From a checkpoint of a small image classifier.
Training: 13700 steps, batches of 128, held-out accuracy 95%.
Rows from block 4 of a small image classifier, named by matrix and row number. Rows with one number belong to one channel. Each number is 128 + 24 x the weight over its row's rms, rounded and kept within 0 to 255. All counts start at 0. Numbers have three digits each.
After each channel's rows are labels from the 100 images, of 14976, where the channel reaches its highest value: "responds to" is what is common among them. Only what is clearly more common there than usual is listed. The data: retinal OCT scans (Kermany 2017).
# convs0: first 3x3 conv (model.blocks.4.convs.0.weight, 272x272x3x3, each kernel summed), inputs 204-271
# convs1: second 3x3 conv (model.blocks.4.convs.1.weight, 272x272x3x3, transposed, each kernel summed), outputs 204-271

convs0.45:157092139110142088098139142122090092125095185143082142170119127154092162127138152133166129099166117141108160101169173150125105106125110097095105137126118156114093141153126128106160155121105147115111151144
convs1.45:107107098131101157118115159102114096101145090135121164118102111140143135082142156131148138182140156129149112140154084110090147124154110140123121121119158101107145145089159125087147110144131121132155117096
responds to: finding: choroidal neovascularization

convs0.136:106083131111154135109121107101153146169071145167113175151123155152149128114099094120108128106086126115120164126154108126169178094117151129124095125144116136111142147079102106134100158182097152130157086125
convs1.136:153100118171088100130037098163116111093125130136150162131146192149103163072124103129134091165144122131116128115109115138149155147102149154162155156088161102141117116134107154108159111112162136143165108112
responds to: finding: choroidal neovascularization

convs0.147:163154125163126130101112136138118125122100146146130138107086158122101125136159112101101110114129138153087118129128119124149124118146109111104095176166136113131116154156131102095101112120147128155173127140
convs1.147:090138105149094147139115121164082142172122138172128145092146154140137135102098135114150104112149110153167147131133095096123150110100110141143152129132134134100118148146156118084148132116100137147140156146
responds to: finding: choroidal neovascularization; finding: drusen

convs0.133:065095131122131098125134144092167130115132134169107148097146150112139132142099117166122091131159114146124147159119117138155091115140147105071114159142110128131124077087140128145105172131158188167128165111
convs1.133:110146120147146085101158097122102120146152159153164150136133158135137123131102132157132114109110156166162146128164146145133141120097154151166156155143114119130131208124120131109166135137121114072159146117
responds to: finding: drusen

convs0.28:114108112111155078137131122092121109112071141162167122098173130106145132162093154089112120113141155098133120136131136093139131134131091137137151139120134157139112140122124133133158129095162156146154117110
convs1.28:155108173105135139138099147109140145153158132107156157101149142150139139126132111141138136141123119128118147171145153107161067120128110117154144138124127111130098205121107142124117171183175174091109137153
responds to: finding: choroidal neovascularization

convs0.81:104090139107181173077100121141136134115123106101143134134157122170101138132118137090117100085168153116147142112157072104138124128114115121146185127120140119144131144147076102145181106120119136147184115105
convs1.81:108103139120100144146105129164141092098100128128155167138161161153154141119110122153137095118128114131112097158125110098082150105171113135123146149127106166150121156101099132092114113116126164110121156120
responds to: finding: diabetic macular edema

convs0.247:141109141124149138116107117088178122123119138080089128111132123143088116155125138114152135136107066112137093114110089134109134113153151111102149169137130109137102116111133100168089154114116128153180147144
convs1.247:147095162120146157113123097118122113151184145106142114096115118139136090119131114120151109094112111161099175131159160174125097164149122079123148158150118153142122125114127140151131140142126152111141146137
responds to: finding: choroidal neovascularization

convs0.180:142125114137160122137149113088108109131103144153103162133146125086091165128104078123085087083132105131122141107133121192129096107119127130133159124142129145111116149136138120135127102066102113158122121118
convs1.180:143136198126129110130159095148124095145132106173127127126162188119112144154106119127123109123148131140107113113098121144139123139086092102149140126136102077109131125161116086114134087112141078087131148191
responds to: finding: diabetic macular edema

convs0.23:167116138120140123153177153088135139097101152118131168186116073141126132115133121110102092133100075122136112126129111141119131125141103078150116123138116142097105137139140127117153134137128108134147153057
convs1.23:100146164085142141107096123156108158142097171097112148119127107161141109159129142138126107092107139103088127155118161139147084143148151075104104131118124114140138144148167127110160138144128139139146151097
responds to: finding: diabetic macular edema

convs0.217:100092110149147099132132109122134104137136150116122130127080124112137122160125083137130127106132148112116114156134161162151073155085138158131086141146160136112120123121108175151100126131069123129133134112
convs1.217:156118143148147119107105137136122103190102113150159109154161157115153143135097103123121070167120125151144140145113149102113127141098199130143121140104191134098146152126115153148179102148142120117080146150
responds to: finding: drusen

convs0.263:122084095129138171114125119111164130130133146103109104163109160156140109093104140140088108104084119102121099139125115132111173093141114109115103101118102112111129144110138099137127153165148126140121105130
convs1.263:093152136137099131133143110137128136140144151095115110085110130134173144113127159150105135107129135161119141108092128123120118106130126083153155134125093130104170081108146084157117149087154142158144126136
responds to: finding: choroidal neovascularization

convs0.94:166125108146157128127147115139130154140124152122135106100126142106139132146124132183122104114102133132114124143107112139148092138140122135115065134129123092104133085077173138104128132105134102133104103109
convs1.94:128168126151110080126110092135146163108125122165116107102091113085152117117127138139132133128100103119108116127114143136127111123074149111115123137123132148145093107163146138120147130099142065090118129123
responds to: finding: drusen

convs0.42:121141090126135117151109065114149135152154090147096164132130154119110147089132096146129089092157117106095124144118128168161102136108104149130135120113097135149098120139139153110092118116070141093111155112
convs1.42:137185101166125137070138143130134141129143124165136127119100150144143103123110155125122119123141126114133087094137116119165148140102104122130100144142121113117113127126114119122135123102168110144208122091
responds to: finding: choroidal neovascularization; finding: drusen

convs0.151:116093127121120132141146147133126133135165121112128111161121127152113143137123110125131099094129165150134089069127166118135090132122167131138154160131167115105131111125153105125114120070109107131124140073
convs1.151:143138115152104131153123142128141103140138115145159154098135101140082157141146108127097098155127145133142118152100065089124117119114154137125130119120134121162112115141133124121141158106084113158139117093
responds to: finding: diabetic macular edema

convs0.118:097095144123133119140107137132091095106077098098143110124122143187148113115149124119075110131129108101092162148131143136132086144136139117144143131129125113090115160142145124123173113112138170081155121137
convs1.118:171088140141100139136107094147129106108122125143164119171159103151121148137142109091070104159085118125088127116147135202136167098119145112117157154132132127143112173154145090174117135114116103136083150110
responds to: finding: choroidal neovascularization

convs0.231:180124131105129162144062126127091113140140120119117115158120108161114126120115105109125131130123107128129139104092114103153166151196135122142133115116104106132103119140112135152142134145140086111105151148
convs1.231:171112118123131131113104138095134165105091122130125084160116130104165112110138110112153145152130103106135082128145175083156136112085113151108126116073134138112129092109110156121151177122119104103135125133
responds to: finding: choroidal neovascularization

convs0.203:166117123153125140107114121137096139124166131089080111150097118120087125134089159131144130114137100136123101140124101160130136179143129135124146115106087124102129099141116120139130107128127068112136125129
convs1.203:126150095133150171121114149105140081144132154100166100124109114169160106108146091100114102142151123131101116128120102090155130160128143109133128148132110079139109116118121155111135120096088145130109106102
responds to: finding: choroidal neovascularization

convs0.207:123190179123139128156116068147134167096151111143101154104165124157141091127152098073123164129093117172140121113090106165124152160110141161107133107123155110145150134157156116103097151127121059097124117126
convs1.207:094129122110139134149148175137128105121100141129098130149095095121120144139090072112120114091097107113110127149128136145087086094122160115144133124138104118109085094107130122082131086099130115150134137083
responds to: finding: diabetic macular edema

convs0.188:092125136111178148127093148108175148126163138156104129142129118129123147132135141135120110135094121096109128134136151153128087155143138092118129160113124139147105135104146122139157122140126102096111124104
convs1.188:138146122170155116110122120108117124130152151113114140140157164087164094104124112134104120097110105140111102144097128158132133116199104103137173107152170126098154137111091095133107139132131176172132103119
responds to: finding: diabetic macular edema

convs0.246:137086115135136120164102141118062131143164104127082127104093116145109132188136126160073130124168121169104173139125186143148126126109134129106114158070134132135125090151108121075124137099146144099152155141
convs1.246:138160095135115130156171081133116147141189122162144118134104080155115146105139149124122112109085113137143119172110141147112125122194173110109121099133105085101111116141114096129192165086087104122142094132
responds to: finding: choroidal neovascularization

convs0.240:096139130109145076129127146123142122144152127145148121140132100131161136151128128163130124130120102104130155155117083130151116114127127137145102097151116121128129084154086159175119120141090111119077119143
convs1.240:156114134155115136111138107126155126135159117160117116177126130156070144111119093092139128148114129153106132170114107119087142124078152120146086132154152132123114136144106172124132116125104152118144108124
responds to: finding: choroidal neovascularization

convs0.17:130133100092106115135098108103133181114154079109135115139103135167143135152088117121089105149123150122114182114158131091160100174138139129128144101122126081131132078161102133135138097141148127106123124120
convs1.17:139126144185152159135107118083068075154128137099113133102168095138062146111158125117137129113154157109098125152135117152127152137186085119155093135149126115106120150112138121128142116086127121102154105097
responds to: finding: diabetic macular edema

convs0.179:153091138163121114129140118125161177138113143094091134140109145131091111121106135137038141102133129099120173130106100133116115082122106108096095111111155129136093088187092145176146097079115073108117134107
convs1.179:120181127109109133198094111114105117116120115103095167147162128150077160152145156135164125130113079122091113106116110150146176161117155086103122131156149089126118138113148126133120114132136089131123129120
responds to: finding: diabetic macular edema

convs0.73:128163106139127095136137133135122143119144100174131134116141097144148142087109139123108167137159117111087155171064120145119129129129125153136121134111118168135103150159094111109076089074094138095131160126
convs1.73:115150109128120115134142103147095113101108126167141125123158165128110125112136087132102116122098117159102041100128104100128105102128136110093117147154069134144077162114101113142041098095097131134132140119
responds to: finding: diabetic macular edema

convs0.248:131141154114122114103141141089111123126106103132168108125186122137149116133099125071141127137112125137135130182111121105186122151129058157163117157107111118141120115154128135139173116104135135167148146133
convs1.248:128114125071138166118114118083131171143155139112192122108131140107155112097127124113100120116150128123106129136109119095153115083125182117159099165147110098147093146109120120146120123146141131098119129146
responds to: finding: choroidal neovascularization

convs0.54:157146114144116111134130110150127168133126114100102142158137185094128122138087126135167119161177155105126101098164136141119110109145128121123149140142110144117142085154138150112127103147066138094138143127
convs1.54:132181125105175105150152126180099156137147147154097117123113151134154156109171166124123119169117134134094132125142106110102144160125132145103072110152146133123131128119150171110092148133143131112160119136
responds to: finding: diabetic macular edema

convs0.168:112133142093130099130141182130128159151101102115150098155117157155094139146112124143122107157132114151080146167160157125118126124105130155123108172101157139147160130128193119099093118153109121094126124140
convs1.168:144145158163115081135103137136097139161104108137092148114119161142129109186143115178141116148138114125157111098098147104140109085100122172093146121137127136104091133134186122126082172114108120143154087146
responds to: finding: drusen

convs0.60:136166119132135141096091127124137163128173107100101163135122133130131124117148107130140127154090109113110165103101150155176093114116137119167123139130135095148122139127132094153151138108096132107131117135
convs1.60:162155128131119146121170152131122128105146109149107115146164116123126177113140164110116149133116099116129191146122148154197129099133179150124169141115144094120121151138154145110143188173137100136150126079
responds to: finding: diabetic macular edema

convs0.166:183114138123117143143169053136120106105146140160101154126122123103107121122121118120133182121157117104172128140100165138112133114087144115132169105170076096142153106141135122094141152154082112142107097137
convs1.166:085102080171129118139130173155114093132113145075142111114128130107109138130112129139102106127155123150108150092139132113095130160146130166121102117125129141114121098112116135124123107132120146134112091117
responds to: finding: drusen

convs0.193:144153147108138124099150115114135146163116164121136119102127158146124081139144121108123121132126170141133103118131115088126156154131074092149156121083092157143126150078118133148122109136114143127088167161
convs1.193:163138106118120160120112161122127139097142089134111151137093141123137089082129103191113134099097135092155116076143103096127167102153078095101182150128134135109118118138115122176147129120146129089101120131
responds to: finding: choroidal neovascularization

convs0.222:138104131130138138158111106109157151120115171093123113154080136154123097163099160182145121119104101126112124116164135152151097140090130067114094110121141133113136133099086136135105110118132088134132131132
convs1.222:151103113146094160120112138062146100176160134117132100108093111150141139162131107126141110131125164142150135140152128125120170136170112145139079160155137137108141193112120119148135156119129155125139158107
responds to: finding: choroidal neovascularization

convs0.192:098099089133161152100077117141080132079138102119118095106082096144127112164127114148113127112115122148143150107155095079153120107151125143094107139115148116128105119132076113156131170142150173139126133145
convs1.192:149123115077090113151104100133119166154146139152151132117108147115112093051139146116167148104124106117105128150120123097134153127195083121110138122084135113106137123145116139080127119083095152125155078146
responds to: finding: diabetic macular edema

convs0.214:114132154144122144133130083117133149105152118071129165138149164132158131097165109141109125064147096131104091105113134128154092139099162153126142115135111126148105142142130129139117096115113141139129121133
convs1.214:110125145144128122139102135103139074133098160148102126076147121109129102134089102065174086074116102119131140090129131152079110183153157115106134130107085139112104123100147139118115096113127136144113102183
responds to: finding: diabetic macular edema

convs0.205:172151072160105147114139156098154151107133099106125102131109122126126095125138101065100113135117135126145136119139105092074138147175155145158141100114129165149148117123087120114104164121193129090084100136
convs1.205:122160097092107118114101096088105135120124118128102144107129111107100160126134120105115139117132131129176112107121101120130116159097126117126125121111159150130132140099122131151096139105188146105113107118
responds to: finding: choroidal neovascularization

convs0.139:134131084127127118096120095104164093157140126109075135141114108145112121136120100105159127151193105123117087105100105119115131215113167137127181163117127080138114177082142127152136120152111133125110153124
convs1.139:114103148128154136135141092139139135131145136133141101130136124138124115157120080122070120148146092110099071149105079152105080125126130117161155124094102089146080141112174129093126084137164110145127107113
responds to: finding: diabetic macular edema

convs0.209:156142132143157151137116084102155127110110105081175103128115089161128126124117109104163163151148144115137153074135127110113139146109111136149152132133101116098119149162131097166163107132101137121159137109
convs1.209:062117159099097121129136123095149124168134160094083139106131116115159139111092120092142121077099114146100143132112130134140104123141136096110110139100100135141135141091137125107111112150118091128156073145
responds to: finding: diabetic macular edema

convs0.170:132111116166119128106125156138155136151080135120161143144135125086116108160098122116144093124109137086145092168126111152157142155118162110145118139168103139116133082104163136125116124160099120141138159095
convs1.170:125148121139125110087132103096135173183135139151151121113094100123097134069121152103131145108121072127095120134129111112112104111144102125146105100154149142112115130139127172092109107139080142167112143136
responds to: finding: drusen

convs0.184:121135134107108101121169098125142108155043128131120122106142105182144098114127086124121103138089123089115156113127128091172170119175080089106123145147113112141144208130099124163160127124122135150150091149
convs1.184:156149107109108139114117097110123129135116141148137096118147113130107151106112124124097170145099117117093143109140131173144137092170078143123181147145129125157105104181067115140162110127135114080126116103
responds to: finding: choroidal neovascularization

convs0.271:156122141153149117089112125130117079110149106133128151075120129126116087123119132093092139092098142108152119152075137066131081152108123151085116124138113129128149097118161125141119129144097120131135157094
convs1.271:114109105109140122166123107111058134123102140121107117091116139124103135083135108172137142104124086137116060098106121137110183166153096143097152112144163165143159101158092099149099125123128162140083153136
responds to: finding: drusen

convs0.261:111084083082083136135137122114144096160135125128111114146150143109137122158127130155162107135120130176097108104109143142125122173089094160142107138117062140119133146142121104160151112115132132128135146109
convs1.261:151117122133136152182096182124118109192120129063100117108164141121109110096133142171136122102124146110127133087130111126148103146141129116137114134141110122128149164104161143069116167146125117143161164117
responds to: finding: diabetic macular edema

convs0.249:085126138088137143102136142103128095130126116127126140108148128130132123114086091141103136130134119147132106157117075150140071172110111118146099091168126098097110229104155121132125105146099103153126150127
convs1.249:143136131132114105176119126108119084122134121145158144140150176154091171150107123114177141103102125112122130118135114148138176163101223099113141125140127118129115126150146119131101137141141131152115148125
responds to: finding: choroidal neovascularization

convs0.79:137131115127146146098145136104157126112143130107112143128131094138133137150150131136095142127164110121113141108108124159132143108096177138130132089105104150131144129125090115102111125132098123107118148131
convs1.79:104131154092121135167123157171109136133139163142142130190139160158153145080101121134114114221158129121117152114096089134161113144099120085132127135128076115197131128115157116116125115140134139124138099132
responds to: finding: choroidal neovascularization

convs0.70:112145126116117150159141154114099137161115137062161148172133082139141111128116097106105110123093136113150159141150120105109152123144140139138112137145135138087105119119121141147164060117177153107092141131
convs1.70:133064126142131106126124186144139125109135117100166131134103131142104102101153156131128126121124122140119118145113105116118144145122128109099107108148109167123170075134131175136175168148132168106138120129
responds to: finding: diabetic macular edema

convs0.156:091142123133150129133119102140074163121151119130137098132117067135075124119110114132144192117131137159139104087147110131200148089134144142118082134156122168125135116137101135110144088122145129145112140126
convs1.156:084172082117157172111110110074143169122133135150092122107116136126146106094129155149132096141113128148137166152140091110117165122124111148137135125106113090138109097117088111134126149124099139135115132151
responds to: finding: drusen

convs0.95:140109123113139119123128145125101133113100127106113135156128132126098101127142093095110125147090139150113102146110131117116125147150125144137115133174146132084125099115106107122097154116120165167179146160
convs1.95:144134091098098133157097143149126130161114126125141159139126113164154152086116124137138132120136123179134157125136098084149115128164132091117102122147126126154117116167128141123096113135147126135141111147
responds to: finding: choroidal neovascularization; finding: drusen

convs0.85:123158097125115174111107117107111135167150155127141122119130094120117173124100096127106100088138104154160110154113100123122086149105125133157163136121139112141135130124146148155135094129118121160101140124
convs1.85:131139157083147117153103139142088099167112105110127133141145143131101111142110147145142124115154097135120162105120130110101150174112126096135141106114123157149110150130154120112068110116129120103122133142
responds to: finding: diabetic macular edema

convs0.90:145098098107109111103108134116116153114111112143095106087107118133102131120110146105109161109101168102134125140104139111114097122102099090117110131102113135164147115134136106155165133148182145126121108098
convs1.90:111142123129096104075130126103090105147106118104138126144121112137124092104141088152154106132074126128141111119138107121123128081140105117152127109153136116147127115151116130163116115086128141114094120115
responds to: finding: drusen

convs0.215:119090147123110119116099129113116155175142112111108130169125098169094127113120101099095155092142125152130164089089100132146117122141141117133115160161136147126124149110133114184155139095133114121098176141
convs1.215:109157140145128126144173091155106155111122118153107100114142124128073129130140086152144099130114132110131136109162140192140149110135136121122141142149118130137144143141103135151103113155155156152135104086
responds to: finding: diabetic macular edema

convs0.140:127164113061113107122081113165144145117155119139111174150105102074155122139106098124190116108165119123140127102130102115132117120099104124100102147149137112134158171065141141116115134123107095106150130131
convs1.140:157147140149080123126142131144127127147148110130135145126057136133100127114141148162150111155131126144117072103151128101125151116164088095144145108133114141113124130088141152103122120113135180138116159152
responds to: finding: choroidal neovascularization

convs0.91:131113136156084065117108119144093159147097099087106102127113114158116145121155131148134143143095098132106086153153139096117154068133121149114105106148139096092149115148141113090122143145110116099123123166
convs1.91:159167121096105130150117175155140096143120106076098111133123105117128106143146068086106135093106148135113165124142146109087142106105132132137121141129070127140118131119139157050133133154099114143111147071
responds to: finding: diabetic macular edema

convs0.135:159138103148112139116085117135110116121145123078138110113087132152120134111109137133093124129151122147081157150103116140151108146167155123176132097101115143118135138127097121127133134150125118100098121150
convs1.135:188147130133122166134118176110140149124127149126117109184104101111116149092163171123136124123107105107129121097187168155154094143144115107108121114121123110123121113143093145075119162172116111127142131120
responds to: finding: choroidal neovascularization

convs0.46:154144072123131088116134139165102098122131148152139149145100145115132116138160150121143126132102164081151110162116100127103137095129105160112104133123087134123119143151136101078150139136121081153135120132
convs1.46:136138078109092097130099123133134140115143124121095114115082134118134120090107115165143162129099133092125098110157111092162112145091122143123097127147113115177094121123091173148089132129123150118124131130
responds to: finding: choroidal neovascularization

convs0.181:161131190101165145148122100132133119121128162137125152129148080095112142136133110126127117139137081156103126151125134178116105123141130101107105137141109104130116139157122118158123116130140092124109151123
convs1.181:107121115126113096082149063117094149147098111158118137110122153126124103149088106112135132082162097142081108079130146096138144123114153086116117094127100168123128127072105100148112077106136122108128124174
responds to: finding: diabetic macular edema

convs0.0:134156150112135159099152113090192171116118098125138135117121099119111121128121124100149101138136147113105155037119151138140121116160137148123107140141129130109129145112104139125143128060132078102170082108
convs1.0:123127150138112133113119188120109129105120124103091116158108122133116176093185170131149100132118137090118078084162147117091121106172111075148126137129137128130104137100148126119143150139145124132173101111
responds to: finding: choroidal neovascularization

convs0.232:134157112103096118098113148113151139110106116117165129158120105136159105167143143110083143153098123159178106162143128147131154147107101146134129126100122134155131147113094119167138106102122080125123117157
convs1.232:176099128107132145128101093128147136127119102102140100159140084094139154134106146149160098223149119089115142093106147147160103150157148112133092132135119140166130135092141134149085100141141142094119169176
responds to: finding: choroidal neovascularization

convs0.190:103147183115131131117111139091125144174105147118143073142134128143131135143120138137106110123114180145107126198116118145138136138140040139152111123135134116129154195138108132137150109079139119156124131164
convs1.190:119108121104125162110159143109129161164113154118118111118156127140183126108130105164113107127159149142121160142096151087152098102099149093161120129138111144162168115148143154162107146101122137087186092169
responds to: finding: choroidal neovascularization

convs0.88:108173138090133121097139107118079157152083155141105146099116150108131107124110134106141153168130121166131136151091149128155172113107128129143134151089087150110107104147121110070136112142132122102124071110
convs1.88:135131129121126138102104152156153092135099122134109151127137159128126151160089140127114072173115136146148174116121154084175111117109128114174116137101150091144106132151106113120194113114140098142114115149
responds to: finding: diabetic macular edema; finding: drusen

convs0.142:126137080096140133153065135135127089106160128125101139135124074161142088121138123099150132119116140153120147116135131146131153139129108131145131098109141140092108117112170150159145084159163092154170172118
convs1.142:150099115146139129139154096153127047110131105172105122142096119139070127092177111118123145164132167118119123134111118083106097139153132112091126115131102134134148074119121122092164159101166125120132113157
responds to: finding: diabetic macular edema

convs0.185:158055151112116119094103117142187168133100080122143106117135120051102151077083130134128140144140131111124139120143139109088092122099127082154096128107112131162117112083126123106143116114155079118122102137
convs1.185:142129102140144116135136154132118149103097152136098127138122126161131156153219138144123122154091153107097095130125159142144137154083157134126091134148121122117111123173144141132081180123126109117158114114
responds to: finding: choroidal neovascularization

convs0.152:101068124124112139103101099087117140113112127128128113113160138121066120108101115121120150146106101143156090124115120173103166137115132131142093138144094120177125140108117087164125146141159126164145102127
convs1.152:145118114135137129148155154131074141109105154101146128115136131116078134136152151101156152100132138096110081148130145166140063112078152130165131098116091127140123144144153126136112130151146138113134113124
responds to: finding: drusen

convs0.167:117163137181142109134182141122117124158161155121102124128100179156144132092142106117095124167140168101132113173141128098120095138133142112112150129108108105102151186139127138090126171106163127147116121157
convs1.167:128136121149128097130089080118144124080092097102167136125105090130168122125089131098111129131101122112114053095104113135116098146108104140176102081111139118137136113105125157099110081133135119179145105104
responds to: finding: choroidal neovascularization

convs0.229:127115128122138130094114164116131112110164136100123152092097180098068150061123160105130130057151128113130128094104134106124117162133157123119148156110144156126124089134204119104134112125127110124143142132
convs1.229:145143100152124134161147139161146092121098149125155092136100124126145132131124137163143134122136097092130166124138097119098175175176117082104096115155128113135095090129137145145100143125113090130139146109
responds to: finding: drusen

convs0.204:138119099141093096120171156110127093093142142160147087145133056139147151118159104054166144136143125102122125128151121103127100146126132158135164112131123057115134186159119117125142172159116081082074135146
convs1.204:121130110129134142195136119130131137112141136126101124119089123113100074083095145156149137158169127139107121111134151140139136164073084083132113130155130139164117119130114145098149121173147104130142148143
responds to: finding: choroidal neovascularization

convs0.100:135128112176173132132085148129154109149115119115102135137112145140168125122133148154158063153118085112116145185123129162135158100158156121113134127118172115115134146131096131107119140141121115083143116121
convs1.100:114102100110140107111117146094130122127111119190166179138150165154107171114140158108117151182086151103119135129110134141164164102175125138114146091100165159119122126087099126127167127094178114126138129088
responds to: finding: choroidal neovascularization

convs0.237:111135120136111133083165137139103156140121129096164104147153135130068137148085103123139109146117159096114129139113100116145106118148116114160125137130110105102135145120141141128106127121121085113102133155
convs1.237:118155080129138134119109126119136158162078103134147146096117095115138125100162119147113149124107128113099126109125092109111084141147144106131107115128112123168122096136123151130190117169126126135162168141
responds to: finding: choroidal neovascularization

convs0.98:097093143132143133101121137159167119132148147101137181104120122093134137144118135132152124136156165106137126153114126132117147111157171089103093096125157129122134097137178160168126085127124132101086093108
convs1.98:105099134129152137080143080154149110152127099094125140139090136110194119088107108127147131164113140133101072151124140124137113132115128093122105111172072108136147101110132129111112103104097112125131102135
responds to: finding: diabetic macular edema

convs0.27:122180138114124105126108123114122145124132112080159113176141100129089147079118101112125149128147102080142133111121122092125170099137162135119107093148146055115148160122130157124142101147106148093138137133
convs1.27:137101150170090110120132111138129181137143139155143083130102116130100160083129124096190156161081097136069130137159143165138117125097096098144143143125140131122107134143151138126078113116131131141134143120
responds to: finding: choroidal neovascularization; finding: drusen

convs0.121:139163116138130109126092138126139166112147124124087163124130145098125144130077078159113144070130158077128113107150135109082151112165108157109122124165129152103156135114127099115055097158101129121130127154
convs1.121:174148121121123125158193139136172144124157129146113129162076126131101117116122127124145093155122150160121140114133148101136127114090135109118121134173150130121143157137146112139161151105115114110163152141
responds to: finding: choroidal neovascularization; finding: drusen

convs0.84:187114135107149087147155137121160096091157141109149120122097087119154147104143131116121185117129137130125126097115137140120154137133162132107129077134142126094172155129131148083118150163129116115110103106
convs1.84:092087058123129138174131157131126107127103143132135130101123148124117112112105119097079132144139128135087100140132101084099096156154126121112132113127098101136136105118158093111162095128127108132110120146
responds to: finding: drusen

convs0.72:128091099114128137111122142144147126064090132116145135102131131115103117141145138100111123097078128130157100092152140150169169129153101134098152131127150121086122103112141126152137166112131125158125118099
convs1.72:117107114110108068125094154124158082124121139129122135089129111137132141123110110129170137067130115153153130126112105088118148104095168137129108150101134070134112162134186107137152139109154119105124103139
responds to: finding: drusen

convs0.176:126101131087171142164112129128144148122110102175149167139174171140099133136073137167109116131134129102136129095133098146132145095109091177108134103170116181126150098112135146117116132129142160143137132139
convs1.176:076141130151099132114156134095128137114123138158127122102114148115092115148128176125152117133133136130099160127082108089088133137123154145119139107109151126125162119095109109188120099125127096097098170152
responds to: finding: diabetic macular edema

convs0.52:100104144094104132140133088141138154095126158147151079069139102142097146135126105104129144093130105120127098136090144106158078099122158122142146118151140086123082104161158122137165118124126119148132110127
convs1.52:155125148141127137093126089116083128170132118105098121099155129121116108128106123151119139131116122130150096093111133149129103107115142083121088160131139123153123076162081132142095118127113094105127098147
responds to: finding: drusen

convs0.245:087095117095156156165056105095144107106138108138114116107132135110094140104144074148089112114131108101090153132105114137135128100132108145122177127150115164130139112135118113126143142140134144078148161132
convs1.245:146151108141164106157138093128150151130138128182108144107092162154121106109128125159114125150126140116142095122110133149119149155107121052134151121117072111125184081107118125153097137115105123158192112135
responds to: finding: choroidal neovascularization

convs0.159:145159134142110133140132131130132168146100121086140139141124104115119115146100129125074110149115125121122169162077131133126103128086126138146185146153178182129120128109153105135122143130115094149110132105
convs1.159:145081185117119118102134122137078102121115119123116116175152105142105127127136124146103133096120112147095123148107113166095090128138160128142147099153134144118137129107120143093120106130124120124103134109
responds to: finding: diabetic macular edema